A small image diffusion model, trained from scratch.
Training: muon at rate 0.0078, 19800 steps.
Rows from block 2 of a small image diffusion model, named by matrix and row number. Rows with one number belong to one neuron. Each number is 128 + 24 x the weight over its row's rms, rounded and kept within 0 to 255. All counts start at 0. Numbers have three digits each.
After each neuron's rows are labels from the 100 images, of 14848 (inputs lightly noised), where the neuron reaches its highest value: "strongest on" is what is common among them; "colour at peak" is the nearest of a few named colours to the mean colour under the peak. Only what is clearly more common there than usual is listed. The data: photos with spoken descriptions (Open Images, Localized Narratives). In brackets: how many of the 100.
# fc1: MLP up (model.blocks.2.mlp.fc1.weight, 512x128), inputs 0-127
# fc2: MLP down (model.blocks.2.mlp.fc2.weight, 128x512, transposed), outputs 0-127

fc1.188:117131140198103129094098107110105110125134103104155126071126131112113118117132145100122120123115161128120092137135091090111155139132133143099151138154169116108133111119136107109115181169172111114155139154140132150137132108121155130127140135152091131128126123172118130138162097155128132131120130140158141048143146103128053122102139096151116161163063120119138117139174116138139118145127
fc2.188:144107110117110150127136173206144118124117103129125098157136150163125104103092122146149150130132112124122155076135111120109110130126156112164085122122129145141081136137123129127125090103123198154138130109113166100136108162103117133137157135137122117150129095133130137139073113091121147118135112099099168152126082159140160129102157119138152074158157129141111134123086180141098131155116
strongest on: text has "red" (37)
colour at peak: red (93)

fc1.446:097108128178141146059099098100105094119130132085110120075142128103155123144142141089125132132104162141113094120131118086102168155129139142111163140138171153115119138109160095126134172140182101112154133147156134142136145103120163123124129121161092122123140134183121112146189118144124125130148154136151117095135122116114063126106149118126107157147079116146128130138143118149147109151122
fc2.446:074125185189108120139126134169094073129151096137107133112156172161122130081068122148121083098131138147146153092160114119149142119106154125142096103106142131138167122115142132134124130148148160087134135146117112119138120111111094118144111135136160189099103146130129105125117111097161116116113130151115161141126122174165079145163117141141141116112126138138136123104127151139126141084114
strongest on: text has "red" (38); text has "color" (31)
colour at peak: red (86)

fc1.299:142160165123140152096103127101091180121181148145144117125101154146102120156175075128140140134131124126129122139138112142107127121123107116153121161122145131130099169105161126107110135169110089118100136134085081108142114105118130164100175116109122145129099123119102114184138118142136143103118155125147145092124087102110132136121134111162070134098174158176118111112132121164162095140129
fc2.299:113109112131108114158114123163162125150148121121079110172121117136147141079104136109142115168167128158133154117086128099148085154123132125117130109098134130101116123140097138142114149169130168117125107156116136110129153127159135067173109123084148139140125177145122136088106127118158103123119104150122165145162157115130096108132130163105168154121088114127147202117122106076115142123133
strongest on: text has "dark" (30); text has "man" (30)
colour at peak: black (100)

fc1.157:148140135147136123120115065159113134104149162123138131115128130138169123122154155143133112093112110095138105109146112094104132141122145151127130138114128157124077108114122097118115174129125098082096122140172146143160170101136128087098158151128094142146143105189138142138177094176120101137143141107135142089145142113122070142101140087125106128148108108144151176090156102147118098130141
fc2.157:076131166186111083137114137172114103154136126162093131119123163121139113081071092138120098118153132172145143136133097132115131135123100166139111105116134098161162111119158176132127128128122123127148124104127102131108139111133107132162103104098152151076102159114087073135155142143147128137077148148139139142133127149159098139171113138162153152115127124162138138128107136110105136090130
strongest on: text has "color" (39)
colour at peak: purple (42); red (37)

fc1.109:135164146145105118126121084133096127112154143121167158102145128143154108122123156137143098094122099065131106108119128089126157119132143147132140128124131128093129101116126109117113148148154120088115093130148142158161152117149147098099170177124094142128111121194143144132151114161144093140109116121113177093169157111130096144133149108145099161133086121157145140091150089159101086149155
fc2.109:123146122114115133152137121146158149114081116130140094097126128155128122183090130141135153172151140149118164095104134167129108112104123080154159089120154117126098157165120130118109102090140150159153133127061140132094089190112118152118135110153102150169158108119114135121090126106090158087127130139116130132162104146141163091120155145149123112132139094130131123172090147110107122137126
strongest on: text has "color" (36); text has "red" (26)
colour at peak: red (70)

fc1.15:083170149135098131147104161123107153121156158128081142144138124126129114168147109110130127120127181143191131133080144169145081126146162125099121159134138129117109134133151146115156119137117179142111132142132103132103147111112086127135179139118130099104127057120074147146105160163136092144147110123141135099110102128094134139116146110113127129160156081160132151133122132123114081113127
fc2.15:129127149123128151094120122086126114126141148089161108094146148125171113165147114159127111112108090119110118150143077142127144118119090120121117100138100124121130183131119151115118117097116117103111153131122164140158121148142105126122111119095156134174089144143161122187094099093149118125129121197137130110143096075152160145154111148154109147113151159132112144137100108117184164131091
strongest on: text has "man" (29); text has "black" (26); text has "dark" (25)
colour at peak: black (100)

fc1.342:121147103132138127118129121111087152099164127125160127141109109153161086083120133127131146129152066131141134100177137111102136086081136168127122130116130118104103134102126114114102141131140093120159133144090159117125088141116158148147100123133098201147144138158165112141121126127138145113125156119164154102133140133100099169153068125129070159169116147097136103159134121137141110158125
fc2.342:179152137098148123145170141078122129068139111117130108152146143129122134126147126123122128133114129183104133133118174118159108096127164110110143108111130164124155131091076156093152142123143101085091097127118116102098121123123163107174117129141102145133143093152111170142091171115107130118142110117174123144091147111099094134120113133105128145161136149129143090164113147143185116143142
strongest on: text has "color" (33)
colour at peak: purple (42); blue (27)

fc1.167:089147116114125155151121157159129095148143140118093130142130098108113118098153109147137118073149165161175110162169100136110071153123138136096136142154161097109095089136097135145113144114129126115100122120144094142080127142095082157115173149130164131177127133098122157158124145184109142130120122141127113108132121098099111112154130106136131130152121124176151119151136140113125070152115
fc2.167:122131163131123133098106111122113201109187100119112120096111173110111146148108111124126174184127096090121094143090138126129146110117095101173114128137141119129142134113135137113093143146142128144149167102118107099144125114135119097131105127121110140124136116151147175111135101097188133111151120173125163136141119115164143152103101143105115128123204119120151097128112103145108115112174
strongest on: text has "dark" (26)
colour at peak: black (100)

fc1.106:127163146147076098115181139120134101126091131137156116136168128125132112122099184121116091133125102117145146107082143126151152137117182156125094115120146074144154113164133150119137090132135149120185124143160154135157105130130110139157128162141139121081130086136134118090098096159126118149126139125142102147146135131137073129108097121132141138128079114079121131133186125117112160151133
fc2.106:156120159124125151101071164160119139125156072133139148121139117140117139104074136119134165152106134123125086149138125084108134149137084100107139160172122129072099143127118093138092147096126103155087146116109121136118139179143154093089105131115121127175118101089118142134139129091145146132126092125111169112151151135116161138124121150097131128161176149144139130144082132138161141134127
strongest on: text has "sky" (51)
colour at peak: white (69); pink (27)

fc1.175:099101118161126128114123177096132111157122085117131112102098131091076151137112094106120133150127164152123113154124106128128119128133129110109144132177148090131187122163123129134139117136159133160164156131111077138096086136095174166169130094151115111104136155106089112140116150099118173137128144158150118097129142101135142079115107159136139130120125145092115109172134143114155154126091
fc2.175:156166127075139118177159117178133140089134160126119087094113131161170079107145158148109138104136109119117148077122118103103128133101119098163089149114149171138089126129104120127106146144116147128116110105134172136102156142148131075109107140110134132129144101116127127149108080114152183112139126132120158125156138147103116163102157097102151111165119145109131162118117147141107121155158
strongest on: text has "yellow" (26)
colour at peak: yellow (59); orange (31)

fc1.114:155159138137121115108109075150103130098154147130138147113146139159157119121137166151120108091121123102127102102156127097112156131122123148125134145105117148120085115110128113122104162157138102085107115123154158153163171096151134088091151163126109146142115119182145140127172088177139103132118128122115159097151144106134082164118153081120107152139092118152156148089152092149115099141157
fc2.114:104131149114137145135163140093138114142166154146132130160135137104128137069162123100110135102148138112119160127113166134107130112108160108104080156151107149123163070097124110132155130145139121070142109115147142167144110052168137089149102106096170114124110148082134115158142144131134155114149099140179134161102155098116102129148108128104121144109116167114118132110124120155152146120125
strongest on: text has "color" (36)
colour at peak: red (50); purple (37)

fc1.136:162143124109086118132135132170130097071141091113136135166161160164101119163121185154107120164144108105145111090101135093145150124130134110121091136094092076158142128158084118126105139131119151124145130091156140149171135147155134151090118133115144080068142125106137133120102129147142109140129126142109111110110120109144136188131148095133147175141131139118137140122128094124120140141173
fc2.136:135132150146121128134115115137089158147117106125132110130141084115104137120127074111137108097090136169112146110119142134126135125174124151133157148152155181092101131122110108112173125115151107096110068143125105159122133116088101078120171119141158145161084125118097122158137146101134156091152170136140176141123092151121102128145113153129136125104143147130056130136137144136170165138123
strongest on: text has "sky" (53)
colour at peak: grey (87)

fc1.280:149169119136135114132113127161128138101131132134143132128146148148132129110135111155073104093108157156146064142185116105116134146122107131136135158104107113151106101096125117142083134187119119090135142113155162153118174093144121126141146127133137115128108097150134124161158060173125145110120134133122126098149157071129100143137128070117124152156112134087136138076143125124130084132147
fc2.280:153145081119106115127132113158197130141084096145106097150140119159147104159125085130158142156123120179142144118142148105121075133146085109120146140164160125146125157128151138138091132106085154151156137146096103114106119133131116140148142092129125119136177096132136103109083110083109151089145132134097113139106123129122181140120160105111153082148124139114115123172113140115128119171141
strongest on: text has "color" (31); text has "red" (30)
colour at peak: red (77)

fc1.282:136112120136136136129163126165089119087115177145093127125097110130112154152109096080117126111065099112089132156139132146143088121153166115115149139112135141123089089136173155153148136120142105103116185119154135132107166093170138120114150154118167127139162114119141132119115141100100146147123133077128128115122129086094131145112162117173153138064137112129147119155145121154139115112147
fc2.282:167167114149121160141120107160102127139106110148150111125142113108137154110152166143128132167145110081140120131140106172121159110102155135135139131111131155116171093128145091148118142111103136157156125131118111096117088144151155117089124089118103176144117099128112097140153105107148091140081157144129128135095113102045169156162136130155117111098100124150116109161144106153105139146097
strongest on: text has "black" (31)
colour at peak: black (37)

fc1.154:123163153147137172135133163107119154154140144127121131064133097105143137104159089108121131112116143093163117189120131159139083110120121135094128164150160099106100134130177157120155135137137143124120139146108081137080136112089106150160158107090131107144110109126094174178143125147130123100134127095142161098122119108114109089122136124153102122151122112167147132145143099140149083131110
fc2.154:155146118098131109109097125126148146129115130104152118141142159154084133141078099154114168140113113206165138121140153149097170113113124152148153145147143136133122137110120137142086128104165140114085120144136128144133172129173151113091126116127139155106118076122160127106089124101129109122108133179121142122190108105169114109131130148140081129125176126104113129120145101125159107098093
strongest on: text has "guitar" (26)
colour at peak: black (100)

fc1.491:104202126086140117148097152105123149132150161155136141164156141103133119143177075121086137113142102110154109147114102156134097138116141151121084137155178138136131115137131177125109137123133149134113085123078062116136107153087097116124158147137127135121133097076099182158133135143117096142127119120126133134109113129114115104122118079134096115115146126180141115144122132143135113129139
fc2.491:155135173112143129131139110096127161144150150120146114097093124131177147131086102149148123151124092138077104099143139126124090138152153128146156151160115100111157105112166109155140112104100114144090177152166138143145132133114152100103094064112159125146141126112137101145136111101124127143114136124169136125119162128100144133149143177148107118110129120121109174062143121144096101141083
strongest on: text has "man" (29); text has "dark" (28); text has "guitar" (25)
colour at peak: black (100)

fc1.288:131106127138142126132117159071116131105087105079124144121107090093118157139115074110118131159117174155097098149111131131129121141130147089121169121146135107130150122118132121160164115145158122140129148135129082137113132125092163165169127072136114098116144157137078136121145158096148152164142146139133095123127164115125196080095153138152128104092126158120118122146113131127162111136103
fc2.288:111148138140113112169155138116127091115125116166127141151152143138101156103106124118124121114139133136135180102147147119130129128139160112113118134104133145112156165089094156113129145153178142126162109145138111117129128048128103083135082125130172159107095152133141105095129149087135123097141128169119168148140127120122063151173140146103117106107117154119100130128132110104174132065124
strongest on: text has "yellow" (28)
colour at peak: orange (53); yellow (47)

fc1.86:116122104112121103119055117145147131141148136103139129114111152141152147104137133110135094139104076092127140136145170091131175093149122120103099139092125127101098125089121147111114137136148117090112177090144151137119111135143114144109145165141094098135113152171143152150134088146129151192100143124129098142154170171102121148126131147114114080151129150148151116125104115188143113153137
fc2.86:131137097073114126144125130099179118111104126098124154153127121142104168135153167086133135123117090120118079157116137151122134097105134081130136127095096128086140144112112124111162140111190116154125163156114157102123109159143122116153124128157172081164136145167123122150096090102148145126087117135117113139150165189100114148121126166106105106155150097142154111144113119145131129125132
strongest on: text has "color" (31)
colour at peak: red (51); purple (25)