A small image diffusion model, trained from scratch.
Model: 1.83M parameters, 48-pixel images, arch uvit, norm layernorm, patch size [8, 8], layers 8, width 128.
Rows from block 4 of a small image diffusion model, named by matrix and row number. Rows with one number belong to one neuron. Each number is 50 + 12 x the weight over its row's rms, rounded and kept within 0 to 99. All counts start at 0. After the name is the row's rms in percent of the matrix's.
Before each neuron's rows are labels from the 100 images, of 14848 (inputs lightly noised), where the neuron reaches its highest value: "top examples" is what is common among them. Only what is clearly more common there than usual is listed. The data: photos with spoken descriptions (Open Images, Localized Narratives).
# fc1: MLP up (model.blocks.4.mlp.fc1.weight, 512x128), inputs 0-127
# fc2: MLP down (model.blocks.4.mlp.fc2.weight, 128x512, transposed), outputs 0-127

top examples: text has "dark"
fc1.9 078:33 62 37 55 56 55 64 54 44 51 41 56 46 37 44 33 49 56 40 30 49 40 52 62 21 56 73 40 38 49 52 62 58 75 45 28 49 43 50 16 71 46 33 34 50 36 34 48 53 44 61 36 53 52 67 41 37 37 67 45 67 56 61 74 42 59 71 47 56 37 46 44 50 69 46 39 35 68 57 58 59 66 59 44 47 60 58 53 60 38 46 59 30 46 60 25 57 38 54 58 50 42 57 61 52 49 59 33 48 62 67 58 78 67 53 44 43 65 37 57 51 46 34 50 38 53 70 58
fc2.9 072:62 52 54 39 40 45 40 54 48 45 50 55 64 44 63 58 55 52 33 74 67 40 55 44 58 54 38 65 70 32 69 43 61 56 54 41 45 57 45 71 35 52 71 54 53 49 62 59 44 50 33 44 52 53 48 61 57 56 58 43 47 49 43 37 75 46 43 59 57 62 56 66 46 31 46 54 56 30 52 60 41 25 26 52 47 41 46 60 65 58 59 24 45 70 42 43 16 53 42 33 65 63 31 54 53 43 52 59 69 23 66 74 43 58 60 44 49 37 36 58 54 48 33 57 54 17 51 46

top examples: text has "dark"
fc1.172 103:47 49 39 56 39 49 69 35 52 48 55 59 66 52 45 54 50 57 58 41 35 58 64 63 57 64 53 52 51 69 50 39 54 37 37 33 78 42 46 59 54 43 56 49 33 50 47 51 56 45 49 54 48 53 41 65 45 67 61 58 47 24 62 52 25 71 47 33 65 53 60 51 56 51 20 46 19 48 57 83 25 26 48 48 42 56 46 41 55 49 46 47 59 52 47 62 53 60 36 61 52 33 55 42 64 21 46 60 56 47 48 56 64 24 66 31 58 49 49 38 76 65 43 35 50 65 43 33
fc2.172 071:50 19 46 51 51 51 61 24 46 42 44 53 65 44 41 36 65 42 37 69 53 41 51 33 67 59 65 60 41 44 43 61 47 38 57 60 72 67 53 43 35 61 58 62 45 54 77 49 58 33 44 40 42 51 48 52 71 54 30 46 43 49 46 63 49 66 39 47 49 45 43 65 53 54 67 51 63 61 74 46 67 63 51 64 46 50 39 69 38 36 48 54 54 37 41 28 79 20 41 23 51 55 58 47 48 42 60 39 41 61 63 39 58 50 37 72 52 43 54 45 37 43 72 64 29 50 55 49

top examples: text has "sky"; text has "trees"
fc1.133 102:52 35 47 47 45 45 49 59 41 53 20 41 56 52 51 44 52 75 48 55 55 57 62 55 40 61 47 66 26 41 52 76 56 54 63 46 51 52 43 33 32 30 45 34 56 61 68 61 68 50 45 72 61 59 40 47 64 16 40 37 37 34 29 44 39 45 50 39 38 53 69 41 46 60 59 47 50 56 67 46 65 37 53 68 47 58 35 49 41 48 33 39 42 57 45 49 67 39 60 56 35 53 55 40 37 62 59 60 41 44 56 80 63 37 57 62 70 41 68 52 49 27 35 34 62 54 61 59
fc2.133 094:52 46 53 65 42 26 66 38 27 40 29 49 63 61 55 22 44 28 48 66 47 42 62 56 52 37 31 59 80 50 50 42 59 46 45 49 58 59 47 55 63 61 54 58 49 43 56 67 42 54 44 73 53 51 34 23 51 45 58 32 46 36 46 21 62 69 48 71 56 57 58 31 53 62 58 50 53 35 54 55 62 42 45 52 33 49 42 70 39 39 63 54 49 63 75 20 68 25 72 40 43 45 40 45 58 49 53 64 50 54 54 60 61 37 60 53 57 44 47 60 53 37 45 47 55 58 41 54

top examples: text has "dark"
fc1.69 078:34 36 50 64 68 53 47 55 38 75 31 44 51 46 27 89 44 52 42 37 45 65 29 73 32 49 49 42 47 58 49 50 51 54 48 53 41 46 46 44 49 58 47 30 52 67 36 43 56 41 43 36 46 53 45 50 47 79 38 25 56 48 55 61 32 52 76 47 57 36 60 39 66 62 38 35 35 64 63 62 47 64 43 62 44 41 39 45 56 56 49 55 45 59 47 52 46 57 54 43 52 39 62 58 56 46 35 33 45 60 40 65 59 62 72 39 28 47 56 53 68 58 38 38 31 44 44 80
fc2.69 085:78 66 43 37 50 35 43 44 38 43 43 38 64 44 56 24 44 58 68 61 49 56 82 46 49 76 55 50 70 40 64 56 58 53 58 42 53 77 43 63 39 62 48 65 36 49 50 38 46 73 30 69 44 57 39 60 49 43 46 60 41 66 31 43 80 37 59 61 43 46 44 53 34 56 45 52 59 31 35 35 58 43 37 49 38 38 40 33 46 42 56 65 47 46 45 45 38 43 42 44 50 61 44 47 33 48 55 62 63 57 55 50 22 47 52 47 57 80 49 66 41 51 35 68 50 48 51 38

top examples: text has "black"
fc1.479 102:56 53 71 48 58 42 49 40 73 49 61 63 55 36 52 57 65 61 41 70 32 59 45 62 40 51 65 55 59 44 38 39 43 29 50 35 53 50 47 39 47 54 43 45 59 41 47 42 56 30 67 18 45 40 51 63 30 70 44 41 45 52 47 58 73 57 76 35 64 55 43 42 58 20 49 67 55 47 38 41 64 43 56 51 57 54 64 38 52 59 39 38 60 67 56 40 38 49 33 37 34 59 51 44 37 40 56 31 35 55 38 63 56 66 51 74 42 68 53 48 45 75 60 62 37 37 67 31
fc2.479 095:59 50 34 40 54 59 51 63 34 33 43 38 32 54 53 44 32 41 51 36 57 51 68 35 57 39 53 52 48 53 62 50 67 57 45 66 49 56 67 83 51 65 55 38 34 68 39 58 43 59 47 79 50 55 40 42 71 37 42 56 65 24 61 45 55 59 39 59 51 62 46 55 61 53 39 36 62 28 56 66 41 48 35 71 35 48 45 58 45 54 55 46 53 57 47 57 54 29 48 45 49 63 66 65 63 51 37 69 61 44 52 42 32 44 51 37 45 48 13 53 54 37 36 30 54 67 39 73

top examples: text has "sky"; text has "trees"
fc1.20 111:55 28 73 62 41 32 35 44 65 45 34 38 41 44 49 57 63 64 75 46 52 63 43 57 52 66 49 39 51 42 26 52 50 34 64 57 62 60 41 48 51 49 50 60 53 70 44 57 44 52 54 55 65 56 25 55 38 42 48 51 46 63 64 47 47 32 50 57 47 46 57 46 42 39 59 43 44 54 49 38 81 32 42 45 68 24 57 53 41 49 52 42 28 44 43 76 61 28 40 48 47 70 44 46 40 70 50 66 38 52 77 64 61 41 70 64 50 43 74 52 33 42 55 46 42 55 62 25
fc2.20 086:57 55 34 49 46 47 47 57 39 60 67 52 68 44 56 41 61 40 48 74 32 52 54 57 41 37 54 48 72 67 62 61 41 63 74 35 45 65 63 74 34 50 65 52 34 57 68 26 42 53 22 63 50 57 46 42 61 71 43 43 37 30 50 54 79 40 42 56 77 59 57 68 49 40 28 55 42 34 60 53 42 37 64 35 49 63 26 55 51 42 35 45 46 55 68 28 38 39 61 48 42 60 51 51 47 28 48 42 59 54 49 46 35 66 43 64 41 41 52 46 48 41 42 51 57 49 35 60

top examples: text has "holding"
fc1.83 114:39 64 26 69 37 36 50 65 28 46 42 48 62 68 58 62 52 55 51 36 56 69 52 46 62 63 54 70 56 51 54 30 51 36 55 73 31 65 61 54 40 39 59 67 48 48 50 62 42 45 37 54 53 57 66 76 54 55 44 53 62 42 53 43 37 29 46 37 52 52 70 64 56 38 24 30 55 59 66 27 66 53 62 29 52 39 47 45 42 34 63 41 52 59 50 40 49 37 46 56 53 42 44 47 50 29 52 32 45 54 25 35 36 54 39 70 55 54 44 43 60 52 71 57 74 49 50 31
fc2.83 107:39 45 53 36 45 82 61 45 41 46 55 39 40 51 51 54 54 51 22 63 55 48 41 54 32 58 67 35 39 46 42 58 51 32 46 34 26 47 42 53 52 54 63 53 39 55 52 43 56 60 58 66 54 48 48 57 30 69 54 61 34 67 52 45 38 67 42 52 44 33 39 46 71 61 49 44 24 53 61 68 35 49 61 46 44 37 40 60 49 53 62 63 48 33 36 43 36 69 68 68 60 35 38 72 43 50 68 34 59 69 81 69 46 57 28 65 43 40 63 54 41 62 36 48 38 59 48 48

top examples: text has "grass"
fc1.489 094:41 56 43 39 28 38 44 39 70 55 43 56 55 59 54 66 69 54 55 37 38 49 42 62 35 50 74 61 44 47 67 63 52 39 63 59 62 57 55 28 53 57 38 57 29 57 54 50 55 70 79 49 59 48 48 56 54 62 25 30 44 31 57 46 58 29 46 69 43 45 30 50 69 48 65 53 36 56 53 40 43 52 28 69 46 47 60 43 46 54 34 46 58 29 51 55 57 55 37 47 25 47 40 72 38 24 51 76 48 45 50 53 39 54 74 51 52 58 46 39 43 31 56 48 48 36 69 62
fc2.489 141:61 36 53 71 75 54 49 47 39 52 52 53 63 43 51 40 47 46 54 71 57 56 43 37 53 60 24 42 48 46 48 37 38 73 39 34 34 36 53 61 37 44 56 53 79 36 67 49 41 29 25 48 36 50 45 52 50 34 63 62 40 67 45 50 36 76 67 34 65 47 82 44 41 59 40 57 54 50 48 51 65 40 63 43 54 48 69 48 64 51 60 61 32 57 59 52 52 53 62 65 79 52 64 38 47 57 58 32 44 44 50 40 53 41 30 44 55 39 65 50 51 58 42 58 29 58 29 43

top examples: text has "sky"
fc1.92 091:50 76 59 31 34 42 36 45 64 51 64 59 54 63 48 40 56 19 69 61 43 40 58 39 40 42 57 77 40 43 51 36 51 27 49 51 44 56 61 47 48 60 51 58 60 53 58 50 68 39 38 58 59 23 40 39 44 57 59 48 63 44 41 45 53 58 50 36 55 30 63 29 51 49 36 44 59 62 63 63 54 42 43 50 33 42 36 54 65 44 53 56 54 19 61 60 52 48 40 61 81 36 63 62 43 58 46 52 64 56 47 57 66 53 57 55 51 38 53 69 39 72 57 40 58 16 31 54
fc2.92 086:40 30 36 67 52 65 60 49 59 49 51 35 63 31 43 57 50 41 25 40 68 64 27 68 63 36 38 25 67 66 63 60 43 50 68 57 48 42 42 44 60 37 57 59 58 48 36 48 50 63 62 51 52 58 76 53 57 56 41 37 33 50 42 62 43 35 46 52 43 77 37 64 44 56 59 68 39 53 44 51 56 45 42 57 37 79 67 42 32 48 49 47 58 75 45 54 51 44 49 50 23 56 38 34 44 61 63 66 32 49 49 55 42 42 43 41 52 43 38 38 47 38 36 58 47 48 79 61

top examples: text has "black"; text has "white"
fc1.297 122:60 41 63 80 63 19 47 46 43 34 57 31 43 49 39 59 49 69 46 52 41 48 63 64 34 51 36 58 44 57 55 64 51 45 48 61 45 70 44 33 56 41 52 50 43 58 69 59 43 32 34 41 39 44 31 50 44 32 64 56 47 53 69 48 45 57 47 43 37 23 48 58 56 54 71 38 58 51 49 31 48 48 58 49 37 75 50 27 63 67 49 42 61 69 63 44 56 45 68 37 49 47 21 56 39 37 48 70 73 59 66 40 60 49 41 51 42 61 54 43 63 46 50 54 39 74 37 36
fc2.297 083:61 45 20 42 36 77 54 63 42 62 37 57 52 53 61 38 51 31 68 43 39 58 34 49 66 54 54 53 65 22 41 57 42 64 57 49 59 19 51 59 50 69 37 39 47 62 46 58 62 35 32 58 59 71 49 44 28 53 37 44 45 43 51 59 51 38 48 55 67 51 56 64 44 46 59 50 66 47 61 66 55 42 67 65 61 47 42 69 41 27 35 60 53 45 43 51 39 47 23 60 58 66 72 70 57 35 61 46 36 44 52 42 41 61 60 57 62 49 59 43 36 45 30 33 61 42 51 65

top examples: text has "grass"
fc1.30 084:57 54 61 59 46 47 52 37 53 61 52 61 61 51 46 51 55 38 52 26 55 52 62 37 37 54 61 32 33 47 43 71 48 59 52 30 57 64 33 52 42 34 32 59 66 44 34 67 35 48 34 49 47 41 49 60 49 37 65 45 69 69 50 45 47 42 73 56 43 32 33 37 74 49 83 34 60 63 62 33 43 59 24 60 65 62 57 56 36 48 40 64 40 38 61 56 51 32 53 47 45 52 27 73 69 68 54 59 49 54 66 37 29 56 53 35 64 47 64 59 47 61 50 43 57 44 51 44
fc2.30 095:47 66 38 33 52 67 54 46 62 50 40 50 30 45 33 50 36 52 49 49 49 33 39 68 71 65 41 61 44 48 65 41 50 34 57 53 39 47 51 58 55 73 46 26 53 65 54 40 61 40 69 56 52 50 53 48 60 40 73 68 37 40 54 51 44 51 38 42 60 76 71 63 47 50 34 54 52 42 50 60 53 41 80 17 40 31 35 49 62 56 54 44 52 61 46 33 52 51 36 46 57 42 54 26 40 39 28 50 65 38 47 59 63 58 54 65 56 57 32 36 55 32 54 74 51 46 40 75

top examples: text has "holding"
fc1.395 110:73 45 59 51 62 55 49 33 49 55 13 53 70 38 56 53 53 24 61 49 60 38 45 60 30 49 31 50 54 33 63 44 20 50 59 76 48 58 45 33 70 39 57 47 65 37 39 64 42 44 44 48 51 54 53 26 30 75 58 51 49 28 49 61 44 52 51 27 43 61 33 46 40 37 52 55 43 45 55 54 43 57 60 68 55 73 41 52 56 52 43 36 57 52 44 53 47 65 51 52 59 20 55 64 61 45 34 64 76 48 44 50 54 29 53 58 55 58 54 48 54 48 58 47 73 53 64 43
fc2.395 103:42 53 31 62 49 39 30 64 44 35 66 50 43 56 42 54 43 74 47 54 39 52 60 24 50 44 55 55 48 56 42 60 45 51 38 37 38 65 46 53 35 29 51 59 70 45 48 44 57 48 64 47 48 77 39 28 48 72 36 36 49 68 53 65 52 66 25 39 50 54 59 47 59 70 48 51 41 47 48 73 56 46 46 47 53 58 60 28 39 50 52 59 61 33 42 48 39 48 70 29 68 67 47 47 57 66 71 42 35 51 54 60 43 68 19 54 59 57 61 46 36 37 25 54 53 71 57 36